A small class-conditioned image diffusion model, trained from scratch: 14.9M parameters, norm layernorm.
Rows from block 2 of a small class-conditioned image diffusion model, named by matrix and row number. Rows with one number belong to one neuron. Each number is 128 + 24 x the weight over its row's rms, rounded and kept within 0 to 255. All counts start at 0. Numbers have three digits each.
After each neuron's rows are labels from the 100 images, of 14848 (inputs lightly noised), where the neuron reaches its highest value: "colour at peak" is the nearest of a few named colours to the mean colour under the peak. Only what is clearly more common there than usual is listed. The data: stained colorectal tissue patches (NCT-CRC-HE-100K).
# fc1: MLP up (model.blocks.2.mlp.fc1.weight, 768x256), inputs 129-171
# fc2: MLP down (model.blocks.2.mlp.fc2.weight, 256x768, transposed), outputs 129-171

fc1.32:070111104103148129166114117140111095140149135170140107143131108149138098142122110124117103152158125146134103186142130128108114133
fc2.32:135132118093143111138130114142133136166113115149128113159124103118099146083148158149160146168101170139161102139088144118107108145
colour at peak: brown

fc1.578:133151128120114181128105147148082119177107130117110129105095138116140120110125142129076174107163116091140143142156111109130153127
fc2.578:146106111157153107145104080118110166130144151137133127093109133142121117093143160122108157112129130066116114134129085107137132152
colour at peak: grey

fc1.402:099128112126141096138108100130097167119105119099171106087131125143143123105122107138121108174124159120133179089148133124078164087
fc2.402:102152150122115179147110125137159107109135137124125117124118091071169145111149132146141136080101138064114160118125084095141140121
colour at peak: brown

fc1.318:102108082075157124121147170119119148133090151123074137136170170137128117143162077130161151129133143087102078096124129182120070123
fc2.318:133119130139108108135087129165118125127146092118132127165134108116147096128138038133155117130162104119085151122116120091156110184
colour at peak: brown

fc1.598:102135163125156105113117113122104167088127094128147161160127122157172136099173181121132125173118131109093192147153122122103114171
fc2.598:117163109161074150125146132095075103133146104125131117104138134095172107118130145129149106088116113121092193175161128114189105149
colour at peak: pink

fc1.56:077126140090167130142126171124129121152094159152140110115134130117131111144128145102125094166133111143118107110134127115105108125
fc2.56:107108138117128121104143108067134113169156147148168116095088133159116162116115107140152143139102140127132106070111081109141141138
colour at peak: brown

fc1.225:125147173160161123134143134161138098104157116165115100122152147125109096081154146143114123095122176191088067071141096106169081100
fc2.225:109139103110094110135157139129133113121107131105136134137147098164141147140109139130104148137107134185099107113149116109107124117
colour at peak: brown

fc1.180:111124102110099106121115107083111107156077122110120115125132127130108155162136082141085095122112144134091114080146126124138097096
fc2.180:116142101104135095115108108110109151116090135123106079107121096125126129117087151101142104154131099122125130115137139106113124060
colour at peak: brown

fc1.444:144105142113111142133121118163115106111102130116095132136130117121130127080129166118097112124177109111106125151156107098154147115
fc2.444:156112125101117147141071132130101147119100119125128151151115143169148145134124113159115115120194109119135152164122100113122127152
colour at peak: brown

fc1.705:125154133098104117136118160203111129098158147150142135117129083153132087095131133090132108124136089134170117170166124060176141140
fc2.705:147148099085116129126164091165145136110119132114162116109161134116127169113121149115128166144116130123113132126125108072155107149
colour at peak: brown; grey

fc1.259:134110145144132133136158105158129119119067152134135130123135143125114125130127108163090076076125146144129111099134125081090148094
fc2.259:120113129097106143124119136196107181117133127122140111119134096132108126168119127102143135121127144138197134112143128115113128119
colour at peak: brown; grey

fc1.389:103164150086136111122141088171155117131131120115153120135151116082122110145159130116175102168111129134152101137125096163114124105
fc2.389:129128141136100147142082115102119122116145150137115093159152123138150151137173129152142077087161131164147127164166156143087128126
colour at peak: brown

fc1.748:157155114135137141130147092152140143123125087130133115165156080130120142120142135090144188156123128118141119114125130109162114205
fc2.748:159105128122129133138109166093129142131119165116117142177133131106155139095160134130071074137142150143130094121152137123139124112
colour at peak: brown

fc1.178:127142123133126140136139134113135138137122137162124128116092142109101149134166100180148114129118122121133141157139097119144122156
fc2.178:146158130144127133100154151084126112126131136198129146126103109110142119129146121088139109150123127116142164159105109121119139138
colour at peak: pink

fc1.147:078115177127108134139109124078144136110144111126139120107128105103127170143121090142120116130124148154143105116140141171134158101
fc2.147:191112132166116124125122128100161119135158130127096154124115164152135135127131186137124127114149105123126117134139117149124102049
colour at peak: red

fc1.571:096087122142126152128133153143149133142168076155150151139171114145100142160135163110174084167125121110132110110131104088088103108
fc2.571:136168101186131143116146070124148092167079124130147131167057110167134132133136131138081098148121110123131118161123124118139133131
colour at peak: grey

fc1.652:166101137108168152145152091131136174127141157137126124123111108095171103095118130134117130151141142107115123099100159124114157127
fc2.652:080121144103125144096149124099136107143136143131121114125093144172196134122135111107135143093145118104126128080083166128092140168
colour at peak: pink

fc1.659:131145206077123132116108133171140132132130148148151097132132142127159148107116144126090085135142096182148093162154125062145123140
fc2.659:122176116128184141132095107149128135151144115132118117098132137098155124118136127178147111099118124181136114176174179089095124126
colour at peak: grey

fc1.55:139143137136123114117224099126119093133127148184089111093134142148127122130158113128102090139120122099147104153115116084145132130
fc2.55:084157133111167112129215154134138146142098098144147137146104146112100081158112099125135102113115149112172113205157102093120119128
colour at peak: brown

fc1.523:127157095102130137130145140126152086218096163114125137125111109146166104109110114144145100092130135157140091126133161117148119135
fc2.523:120146126119146129125179140108145156102124139120117118146114180137194159093137119121135131172109120153156097121115150118081134147
colour at peak: pink

fc1.642:153162175156123090147107123142112121146135109133124094109146080127129139144153134159119112142132143174183114125125153090110149140
fc2.642:126111176126090124167138136147150138139125161122100158111098114091093158151100116162134110144131115089081121139107104112091106151
colour at peak: brown

fc1.638:136148104112159146132118174113168137143148092144123118141196161146129126097172111125117145141186156124132090118118146089138138130
fc2.638:122110116156142196120147110113110120110146155150118129160105187130134135144143132149107175144155122112075145091148128110118101145
colour at peak: brown

fc1.357:092169166163166111180126171142103187134096126160109105127135121137093127140161073117126081135144163100138134172163113120114132139
fc2.357:131137132108099162107118136129130116141142106179152142137139121132123121129110111128142099149155106096114090092145066113165127112
colour at peak: brown

fc1.228:136100153117108115103142123145117159126136144081112143143148129144126077143154152079109144131149083122129107137175095084117157121
fc2.228:096115127126139121136145124139125133133114142077143110090117142102121147134118096136113139101128125126117113145162104089141153113
colour at peak: grey; brown

fc1.11:080135118134137112164118109176157143153163105157135119167113121155107116187120066112150119128106129112144141134168110097113117166
fc2.11:112131141140126091093101134088104146148154133146148157098172113128133122135148177119102136149101105133126103064128133121099129090
colour at peak: brown

fc1.543:112123086126154104135123146125144072098096123150141129152129170150122088133093114104127114146100125133088131131185086140121155157
fc2.543:089144129110145144082134083107144145114114150148153165174154118150147138133144075179148131136144138122132166118140139115153098168
colour at peak: white

fc1.689:200124171063108132110118182151118133111120155117127120135149119120109123073129151112097131136109136131126098121111119139107138130
fc2.689:077162117087120138117123126166112141124162145144113130142172089105130125097134131137121110124135139171143136164131141181112121180
colour at peak: brown

fc1.569:098095118092104099142116145180116158167106110135133125132099106096121103135133092164105094104067146134164101111151106144092134104
fc2.569:113115132142119094143132127139134147142152092111123134143141137115074094107137131145110182126163140159076102113123078123132100083
colour at peak: red

fc1.548:088161161137139125149095145133124070139127133169134095152141135105116132130110125127140143132160133128079122114143146123129099122
fc2.548:129153123140133145134136162128142161129129069162143123142154133123109096113132153135122171126109148137116177127153135104114079126
colour at peak: brown

fc1.137:131114108134131168142092132138148118153141131128097153084115121135150136154130107130129087113124155119128091119129096148091127126
fc2.137:220117124130138140158103131142112118127113111103150109150136131127129078108129108159097158114106136099155120142130130070125080095
colour at peak: white

fc1.252:086110131144129119137113083061121095110095117141104158134139129128130119141099090126111132120108153167092150124122100157124086101
fc2.252:146113140127137142129125117150103159139129114126148117104101146139111104114160123121112076139102111131129152124145114159153081074
colour at peak: white

fc1.699:106111171147165098131112114138173127151115103149110146112132138165098161119123181140110166138147170116087080132124111051093110103
fc2.699:153151094187163115117102135130122144152138085160147157114133148171132170159135094122139122137111146095150152103125086130116137135
colour at peak: grey

fc1.48:000105129156139111134135109105119095104118113117118132124153106137136119140110105111158114158145192126113121128133152130072140098
fc2.48:079124125120129117158108130107099099159125152120154127104137094137149164132117131102108141128132179131145177114168125114126134149
colour at peak: brown

fc1.558:157120193112109128119095126185121154079159130164103100107142089165112140075149103142186125118130120152133134114146129120131165158
fc2.558:109130159109141107135135126147188100130216134131129144119127153140176104135133124129120098127105143129133139132118132144152110177
colour at peak: white

fc1.290:168118123108119109112103138207096099109150118129146088103121148112059121125108114112116110135100111125138111121153085115128138107
fc2.290:102148119131126130136127114098101114099098143126118163162116099093141092138103115114130152122143114119142120098107150138142175129
colour at peak: brown

fc1.136:110108103114138144153150151176155099135131158132112117136136126123119119101125126134095153102176188101120122156130114130151160127
fc2.136:154147123161123122188091111138094104074106132095119140151135107120128104113097128124078133116181061135114165100175171112117163094
colour at peak: brown

fc1.223:123129133142126137169121127117119097090146107128131142092118170125115147165124125154177121138143147125165109118162148111071095115
fc2.223:158100092142139111114112122109145177136134099140118125134117107131122088165119142105117143169116129119132089096165103110155127130
colour at peak: pink

fc1.330:130125130129177113139048092112130139099159146144146096115129147075147144167131120080185126168152145114112125135147153119118133101
fc2.330:142117110172070131109046118093171136113143145146121119105152121152118132164131124173126141127152113114076095119148106124128119129
colour at peak: pink

fc1.169:064155127127095155159117144125167144117115090129153164151175141148110082142126164163135135142135140176128117106136125131152117128
fc2.169:139103091125144155120173118086100148125165172131141131139107115138169109134135125154153108144102123084133155097100104162139117119
colour at peak: grey

fc1.517:149129162118131110111110114158109090139157147154085129136113135139113104121149140130125142169095156113144091163124129087121179109
fc2.517:100153147147123158147142161147166116138112168112109144110127152117114157167106121092100122098146135127097135157104097104102133130
colour at peak: brown

fc1.501:082143119110136141113122102183113081090119166147091148152161141150123112131204074129131132103118121103145090097104119180112106106
fc2.501:126155110146117137130086146115139139150090148143116126141122142132118157173163145103150146095129148141088140186165160186148103126
colour at peak: red

fc1.311:136115130148147095134113146138132141160127139116154109088095178113151174145130162137106130115135094106123093130118131154091137073
fc2.311:143117110099138137114108124120133149125158163178099146137149109145148152143123144150176135124081102111125120133160134121147192099
colour at peak: white

fc1.233:083115130149102101121101131117119119116149164145147143126096162178115122107104144173128118127119151150150119068164135109153108089
fc2.233:128095119125146167138089118124132164123127160140132131133121135097104142094131118098130119121102135166172140088173088118121120120
colour at peak: grey

fc1.151:127128141131135166106182141107157116142131093168120127130164127170138138105144129174146177108159123120132113098106102126131124130
fc2.151:087168137109109158090179146134116140142137104153115144107111153114154122105114144098138119102115109091133122165115131146088135148
colour at peak: pink

fc1.93:118122136099108117118137129100146112128153144149140132163178130100187137154139117139087098138128136096142132107086121118112097134
fc2.93:136128135125094135091197148141144092141130131131111116154097125121085146090124121128148142140114119130129063135137100145133161142
colour at peak: brown

fc1.385:139114125163119151113170147124135120113125088130137108155111110124110142147129107146164111134103136087137159129121158097115172096
fc2.385:122140103127169087131166115115146114124122102150125131088122181139097139143119127131120159126116128096137120087098127123135136145
colour at peak: pink

fc1.634:122159110121113096155142124145157144137096095111103124118130096147105130121107174094106111147150138110108124126148141083075113122
fc2.634:114189098120158171088139154145142136131139092110121121156123170150091116150126146124132113145147122094100161114117178110159123117
colour at peak: grey

fc1.414:170147114079132126123146104131167161138120072103164146151088120111140140127112152154147118150149145088112163118143152083136098143
fc2.414:125134151178097149118102091103162090112112107139132119101092123119162140091108131106124139144111130060132117144124162119121121137
colour at peak: pink

fc1.706:124137100153114126097131105104118118118113088182134136147176138111115155119115155104149081111166104099158091153089149109128121172
fc2.706:132121182103099109149119101108093096116143071152134136115140146089101162121142113101132114130160136127133089174109151117117120150
colour at peak: grey

fc1.540:093124135109151135124174117153123132136135137118144095112131096114136108142128092135116124156134182122173138142130134126120174141
fc2.540:113146113132142098163120139149132139145124123106130121178133099133164096132112125126100174122163133136080145150155145136136105134
colour at peak: brown

fc1.63:120116103159119119117065117146114128116167084107114130141118127148151106108117126110121107124110170122121111121162121052131111114
fc2.63:166125142133161102115144194138150104155128136138114143137158131116076101145093133082143148120120190107124120123135117118113142134
colour at peak: grey

fc1.315:148140090120109147126161105174126162094115100140123134110119116113126132121113115123094107119145127195097201111160136114090138126
fc2.315:127102136133097170114137171150106172128126146082131148103156147156157099120115133170112116121132114057173120137101095146113125137
colour at peak: brown

fc1.592:137133150130080137093154087174079148122119136116119127117149079147147150119161066134137144116101109143158077125076138113119173135
fc2.592:096127117124118122159159091155120100149150056097105110108125171132123104167120132137120120154150118103154097118096130086106132133
colour at peak: brown

fc1.750:120083178111125128099106122125114142094142098167095146089102124096192139155126097125126156128103134153141139158147082097161117132
fc2.750:153069081160107130145132119119116106130120122129128131166134086136233110179130125145133137114103131166118141163153077100100113137
colour at peak: pink

fc1.217:104138164141128141133143126115092092158094104121132107116084141121144155101125138098132137174166129122125129106147124143119172075
fc2.217:124096096136114131129135156100106181158126135131163104137098112183118129142143175165109104088147141103142119133168181130163140147
colour at peak: pink

fc1.683:168116136147114135161094132073127088126157139122108119116105127170114154137101163099125109126114169130132109149162170172151109112
fc2.683:115118134118130141124137126097154162085029123109143099154147144141105123160109201141106117158119127136110128115153116211114161117
colour at peak: pink

fc1.535:117137112120146105143127115166168120136135153131134130158151148138154124140174076123151142135103138116151075102098123153110094087
fc2.535:115094102136144121121171161110132097140166105076111114140090137130087192117162115096146118160168130136165146132119152155139106161
colour at peak: brown

fc1.168:082156086142143107156127152127115128124115113163156161146127119131125117189097133125115138138146107133104123120118139078110151099
fc2.168:117112116140141126132126153158119161142151119130143129122132133144093159172086132112127111145154126108097188125078119114139127128
colour at peak: grey

fc1.464:088076070116135123134144117082144137143129068126164161123124144098133104149122106127128137110142144161133154132083116115117146139
fc2.464:154116151116080167121122134132156138148123109144111123132143148152108138142141105144151141131127104147124150176088099142139145105
colour at peak: pink

fc1.249:111120162116169135132116097146115127120132121125139091089152089125140065170118163112124101123137121121130122114119139110136144169
fc2.249:084099113124117115123091130137157113175182100118150111109134172110110132175139133170144120185139125146128131104128166128112109184
colour at peak: grey

fc1.326:164125132098147097159120091117097117142104160119106105089140130082126108132135101130090100127111066099089103158141139115105140117
fc2.326:131135107150138107121142134081174161145137123115118149106081128111117159134138113139144117152154125119115130103122127070120135097
colour at peak: purple

fc1.75:127125128093114156128101147141098070152116130090138130153130102144192148171137156106131151093136120137135068137124157113141135149
fc2.75:143135105121142110140124135130113166124118131120121123071106179098196091165126123166116171179147136143129091132106137104104142139
colour at peak: pink