{
  "model": "class-conditioned image diffusion model",
  "dataset": "stained colorectal tissue patches (NCT-CRC-HE-100K)",
  "train_examples": 90422,
  "image_size": 64,
  "horizontal_flip": true,
  "conditioning": "class",
  "arch": "dit",
  "objective": "epsilon",
  "cond_dim": 256,
  "targets": ["tissue"],
  "num_classes": 9,
  "cond_dropout": 0.2,
  "norm": "layernorm",
  "hidden_act": "quick_gelu",
  "mlp_ratio": 3,
  "head_dim": 32,
  "fused_qkv": false,
  "qk_norm": false,
  "inner_norm": false,
  "patch_size": [8, 8],
  "layers": 14,
  "width": 256,
  "positions": "relative_bias",
  "optimizer": "muon",
  "muon_scale": "match_rms_adamw",
  "learning_rate": 0.0025,
  "momentum": 0.95,
  "nesterov": true,
  "orthogonalizer": "newton_schulz_5",
  "adamw_lr_other_params": 0.0012,
  "max_steps": 6700,
  "batch_size": 256,
  "epochs": 19.0,
  "lr_schedule": "cosine",
  "final_lr_fraction": 0.1,
  "warmup_steps": 130,
  "weight_decay": 0.4,
  "adamw_weight_decay_other_params": 0
}
Rows from block 8, named by matrix and row number. Each number is 128 + 24 x the weight over its row's rms, rounded and kept within 0 to 255. All counts start at 0. After the name is the row's rms in percent of the matrix's.
# ada: adaLN modulation (shift, scale and gate of each sublayer stacked) (model.blocks.8.ada.weight, 1536x256), inputs 128-191
ada.289 096 [135 134 121 128 149 133 128 118 146 150 203 116 134 137 136 126 134 110 132 122 140 134 133 138 114 114 123  43  67 132 123 128 126 166 115 113 122 132 125 126 255 127 146 149  95 130 120 104 140 133 115 141 126 135 138 129 121 123 138 145 142 148 131 124]
ada.290 075 [120 105 117 139 159 123 108 114 135 137 104 132 159 151 128 139 129 132 140 109 109 126 130  80 113 110 126 106 102 109 123 123 105 121 116 126 135 133 120 123 113 129 142 141 128 150 119 124 120 141 163 128 104 212 145 116 123 121 128 210 146 122  74 133]
ada.291 094 [135 109 129 127 141 168 113 114 142 137 153  96 139 140 197 118 137 133 185 127  93 158 121 112 124 133 136 255 111 138 127 108  73 146 119 130 186 108 130 118  70 149 150  99 170 113 143 115 137 148 150 134 143 190 119 108 115 146 149 162 145 165 198 120]
ada.292 082 [138 129 144 110 128 135 126 126 113 138 160 150 135 118 128 140 116 160 117 139  66 124 130 130 118 157 131 107 178 130 115 123  74 144 120 159 116 131 134 134 125 118 137 114 102 122 141 147 130 131 100 112 162 225 116 136 161  94 141 147 103 153  85 129]
ada.293 176 [128 130 126 142 121 134 125 125 123 131 126 119 117 110  98 123 111 148 124 144  61 110 128 119 142 104 133  42 165 107 110 120  98 124 160 139 117 126 114 133 103 111 111 130 103 133 113 147 116 144 121 121 120 228 129 125 132 105 136 199 117  74  93 116]
ada.294 064 [121 118 134 124 126 137 126 126 142 129 144  97 140 134 101 121 129 128 137 143 107 117 129 114  96 126 148  94 138 117 133 134 143 131 156 145 137 130 135 132  84 141 129 101  84 112 143 125 143 144 112 121 121 246 103 136 135 112 125  92 133 175 165 123]
ada.295 115 [127 129 130 143 152 113 132 123 136 136 156 138 105 137 115 127 142 133 130 111 218 121 127 185 114 115 125  45  90  97 127 129 121 124 120 111 117 136 127 131 242 114 126 119 101 143 120 113 134 134 115 125 123 119 144 121 131 133 121 158 149 112 202 125]
ada.296 078 [131 143 126  97 118 130 122 117 126 134 209 125 130 127 136 130 129 113 127 132  74 121 126  90 124 125 118  22  58 141 114 127 133 156 123 152 140 126 140 110 167 115 129  79  99 152 126 145 124 101 107 134 154 189 119 132 144 135 124 106 125 163 134 128]
ada.297 061 [131 117 136 111 122 116 138 116 124 105 202 139 131 142 121 158 124 143 123 118 101 139 144 148 112 143 112  58 104 150 126 152  66 201 133 152 105 127 137 144 232 132 137  82  85 136 137 136 147 105 108 120 172 119 118 162 148 109 140 159 124 158 131 147]
ada.298 101 [105 104 118 114 145 143 110 128 143 127 109 103 137 125 179 110 139 122 181 127 167 132 121 154 134 107 138 211 148 155 132 122 108 149 147 127 189 129 134 123 121 148 126 158 187 124 138 119 136 154 140 115 119 195 125 109 110 150 147 148 117 147 205  97]
ada.299 072 [130 126 139 126 108 115 127 114 126 124 129 135 127 116 134 136 132 143 138 126 154 135 135  69 132 150 120  62  51  99 104 123 102 133 159 139  97 123 116 123 242 119 140 109  87 139 126 122 121 107 115 135 115 208 132 124 149 112 126 156 136 110 131 126]
ada.300 059 [119 148 122 113 121 119 141 134 158 112 154 103 132 124 119 139 137 113 113 116 181 136 135 154 108 140 117  51 169 143 123 142 133 114 123 134  97 136 135 135 238 135 135 133  86 124 139 133 133  99  94 113 119  94 119 142 128  98 129  88  90 155  77 141]
ada.301 094 [140 105 117 121 134 143 127 107 152 144 213 136 132 130 131 133 134 110 127 120 146 124 139 129 107 134 150  46 167 139 131 123 115 126 121 121 117 128 123 119 208 150 132 121 112 133 125 139 133 116 115 118 158  75 131 117 139 105 121 148 147 167 165 136]
ada.302 083 [130 116 143 114 101 151 137 144 137 134 110 127 138 116 139 143 134 129 143 137  98 130 137 136 109 134 112 191 233 150 142 143  72 170 127 163 154 137 138 147  23 129 139 114 144 122 152 151 141 117 124 110 145 202 101 167 134  94 138 120 107 159 143 134]
ada.303 067 [130 113 131 116 132 129 129  99 126 133 159 120 121 124  96 137 122 124 113 137 198 134 130 104 137 132 151   1  64 152 117 115  81 131 111 120  91 128 136 112 158 128 128 109  69 136 128 146 138 124 116 139 162  82 120 136 140 115 132 116 142 161 173 131]
ada.304 131 [126 114 123 142 143 146 117 122 119 150 158 108 124 141 183 110 124 132 165 109 102 126 123 173 117 129 164 248 100 110 146 125 131 131  99  98 193 116 134 117  85 124 135 118 174 112 142 112 142 161 170 130 136 130 140 117 110 150 126 187 158 126 187 119]
ada.305 118 [132  97 129 126 134 166 124 125 128 140 122 127 132 140 198 118 144 141 166 113  94 140 132 149 121 134 166 239  99 126 139 118 100 122 137 113 208 128 140 132  81 151 138 115 190 106 136 123 133 142 162 112 142 152 133 110 122 152 134 188 146 119 151 120]
ada.306 089 [118 112 124 118 150 135 115 127 132 125 145 138 145 144 158 125 142 112 129 130 155 131 127  94 125 122 133 110  54 134 103 124 134 154 107 110 125 134 144 124 246 133 118 138  83 137 128 105 120 105 100 121 124 163 135 125 122 123 135 145 126 158 123 118]
ada.307 072 [139 133 143  97  93 160 138 146 127 112  86 111 151 122 120 128 130 128 105 138 103 149 127  28 115 165 117 162 174 152 101 123  59 160 159 160 115 122 137 143  72 129 142  99 100 123 128 134 141 102 117 110 139 255 109 156 141 101 139 112  94 184 149 129]
ada.308 082 [128 126 131 107 117 160 114 119 152 147 211  98 144 155 180 145 142 122 155 133  55 145 143 112  99 133 118 183 148 168 112 138  73 187 118 152 146 120 133 125 188 135 150  80 132 144 127 137 137 121 133 109 152 157 125 147 124 120 139 138 132 186 162 136]
ada.309 062 [110 136 149 119 118 130 142 123 119 134 184 136 130 131 129 146 125 114 155 131 181 116 118 174 143 115 153 120 255 124 135 135 119 148 163 162 148 144 142 139  79 118 129 155 129  90 136 105 170 132 149 134 122 145 106 123 142  97 139 136 134 125 132 111]
ada.310 075 [128 122 116 151 143 119 133 123 124 136 160 104 124 126 108 138 125 130 115 112 149 116 130 125 125 133 115   6  23 110 131 121 123 146 153 112 115 135 134 127 235 120 123  82  92 138 129 127 119 137 111 115 116  48 145 131 133 108 136 149 148 110 128 140]
ada.311 082 [116 116 136 149 125 145 125 133 142 135 185 135 133 160 103 130 126 115 116 115 120 110 137 157 116 130 140  88 113 131 123 129  93 161 110 114  81 126 130 142 240 119 128 113  60 124 125 110 124 133 104 120 159  81 139 136 133 127 118 153 135 153 172 125]
ada.312 325 [122 142 130 124 116 148 130 127 130 126 152 130 137 125  83 129 116 132 106 129 136 113 128  67 139 139 130 106 182 114 118 122 133 100 143 138  85 126 125 120  57 134 118  87  91 129 124 130 117 133 101 140 136 215 125 124 135 129 124 139 132 106 186 130]
ada.313 135 [150 114 131 132 125 155 111 126 139 116 132  95 148 137 190 124 137 138 165 114  74 129 117 134 122 143 165 255 119 125 141 114 115 118 122 104 215 129 136 135  43 143 146 129 182 120 145 112 128 136 177 121 135 124 141 123 114 151 112 165 152 136 143 135]
ada.314 089 [136  88 133 121 131 125 129 132 124 133 168 133 129 125 107 147 125 146 113 108 111 113 124 127 123 115 146  87 132 125 118 126  97 135 138 139 102 125 147 140  23 127 119  85 109 135 117 136 130 112 102 102 187 135 116 148 156  97 131 200 112 151 155 135]
ada.315 081 [128 142 125 108 131 109 121 118 137 129 175 127 133 135  75 123 130 106 115 130 161 122 139 135 127 118 117  49  86 127 120 109 111 112 122 121  99 127 116 117 131 122 125 113  91 127 130 128 113 122 130 128 138 190 166 123 118 134 124 111 130 143 149 127]
ada.316 096 [120 144 117 127 136 131 121 112 142 151 183 129 138 134 117 128 146 112 126 110 140 125 132 141 122 120 121  66  63 119 119 124 142 127 142 120 119 132 124 127 235 137 132 129 106 148 118 118 126 106 138 121 105  83 162 111 125 136 127 142 152 149 128 130]
ada.317 071 [132 125 140  97 112 136 137 129 124 115 138 130 139 123 157 152 123 146 133 135  49 130 139 118 112 138 115 154 156 154 125 120  93 190 110 148 132 123 140 128  91 135 132  86 104 132 149 143 132 107 115 114 167 169 101 163 151 109 129 148 120 167 109 149]
ada.318 068 [126 135 132 112 121 127 126 130 116 112 142 133 110 129  75 145 124 138 111 122 128 121 127 148 120 126 127  48  49 112 134 117  96 123 128 119  92 118 125 140  91 118 128 104 108 142 129 137 137 130 116 110 165 189 121 145 127 106 134 141 126 102 142 126]
ada.319 085 [132  90 134 105 116 130 126 128 116 123 151 117 137 149 119 144 152 128 120 118 112 126 136 155 117 131 125  48  57 154 128 112 107 120  99 120 126 132 149 146 120 130 124  87  94 136 148 124 128  84 116 118 169  91 121 146 143 124 143 150 115 192  89 137]
ada.320 159 [125 139 129 144 135 100 129 125 117 129 137 108 116 120  62 139 122 136 116 105 113 118 131 139 136 113 145  34 186 106 130 129 103 146 110 124  85 119 119 128  20 109 117  99 104 136 115 134 129 134 108 118 149 116 134 142 132 121 118 144 115 116 160 132]
ada.321 079 [125  96 129 110 115 128 134 124 129 131 182 101 120 129  94 151 141 136 108 110 226 141 131 150 109 119 106  96  97 131 129 132 108 161 152 155 101 139 128 148 127 127 124 109  90 141 128 128 142  86 105 115 143 135 141 166 128 119 137 221 108 135 188 117]
ada.322 090 [126 127 144 130 113 132 143 133 128 117 131 161 144 128 105 150 111 151 118 120  32 105 133  64 117 131 161  89 127 120 104 101 102 139 125 114 108 137 119 125  63  96 118  65  52 129 120 136 124 133 107 112 165 208 120 144 149 123 128 145 123 166 157 134]
ada.323 107 [122  92 111 112 127 125 121 128 136 138 188 117 144 123  94 131 135 103 111 121 117 123 135 151  99 105 133  65 147 158 134 130 121 161 131 127 140 152 145 125 117 129 111 121  68 115 144 123 119 123  81 102 143 178 121 140 126 128 118 147 130 143 136 117]
ada.324 110 [119 108 138 146 134 160 113 129 128 123 133 129 122 131 201 121 136 125 168 131  59 139 126 100 126 128 156 234 179 128 133 138  89 159 146 142 190 122 140 130  48 144 136 137 187 136 135 121 134 165 161 125 135 168 123 122 134 137 127 171 143 118 174 120]
ada.325 102 [124 108 136 152 138 152 107 123 139 138 130 114 138 148 172 131 133 131 171 122  73 126 114 141 119 115 164 193 130 125 141 113 103  99 116 122 194 126 117 126  24 135 130 126 205 140 139 125 145 162 169 125 141 135 149 117 118 134 142 163 140 110 136 134]
ada.326 118 [139 114 128 130 145 115 131 118 135 134 169 141 136 137 107 126 135 119 129 111 186 137 119 159 121 128 135  22  56 131 127 119 123 140 120  97 117 129 125 132 255 117 122 109  76 127 123 129 126 129 119 127 124 107 151 123 135 131 135 131 141 141 193 120]
ada.327 101 [128 150 123 147 155 113 120 114 141 132 169 141 126 157 102 127 137 121 127 113 194 124 129 158 114 119 124  19  98 120 133 124 137 122 125 120 103 133 126 130 214 109 124 130 106 141 119 115 124 126 118 116 109  94 156 128 127 131 123 157 128 116 156 127]
ada.328 168 [118 105 127 104 109 130 137 132 115 124 148 152 128 123  67 132 123 144 122 133  89 118 130  72 140 102 132  91 152 122 138 119 117  95 166 170  83 134 106 151   0 113 119 116 134 128 122 145 126 104 132 128 156 206 114 140 137 109 126 116 110 131 174 125]
ada.329 284 [126 107 121 135 136 131 121 125 138 134 130 110 157 130  82 119 130 124 104 149  65 127 127 132 141 130 132  87 253 157 136 118  46  92 135 124 131 125 134 126  38 136 117 167 127 127 149 135  97 134 138 121 125  33 124 123 108 134 141  66 121 139 102 137]
ada.330 088 [136 147 150 112 129 150 138 143 136 113 188 137 116 120 128 155 122 142 119 118  88 130 138 125 106 142 125  89 119 102 128 116 135 124 126 134 106 127 142 145 129 116 124  50 108 132 116 144 127 115 118 119 159 229 130 163 164 106 127 165 102 116 125 146]
ada.331 096 [135 118 119 142 154 114 120 118 151 141 202 146 134 147 140 129 147  93 145 117  94 131 129 179 104 115 126  91 132 118 148 135 142 143 100 145 149 123 126 120 213 139 130 138 142 134 106 113 137 129 143 128 136  88 147 122 124 157 120 137 150 161 213 129]
ada.332 140 [123 110 121 137 145 131 117 121 135 142 123 106 139 141 176 114 136 117 143 124 178 134 123 141 118 125 139 206   5 128 140 123 142 126 123  92 176 125 148 133 180 140 127 113 145 121 148 101 127 125 138 117 135 119 162 100 112 140 134 165 145 129 204 115]
ada.333 188 [132 116 144 108  99 131 139 131 123 106 190 157 124 123 114 152 142 144 118 130  93 127 131 133 127 157 136  99 255 129 141 121  81 117 153 152 122 142 128 154 151 110 139  98 117 123 125 139 130 120 136 114 131 155 113 139 147  93 124  88 124 122 172 151]
ada.334 105 [117 127 142 139 114 131 122 124 120 115 127 152 151 136 101 119 131 149 115 119 127 118 117  99 128 108 163   4 113  98 128 143 105 120 123 137 121 139 111 117 139 122 133 134  66 139 133 128 141 147  94 148 121 135 119 134 142 114 132 137 129 129 153 102]
ada.335 106 [129 131 127  94 126 142 131 109 134 124 196 121 139 129 139 137 120 120 115 138 166 137 150  89 108 153 119 104  89 137 112 145 125 215 147 159 119 119 142 128 231 129 128 108  64 136 134 133 136  92  91 129 135 191 104 135 149 130 124 135 130 154 223 126]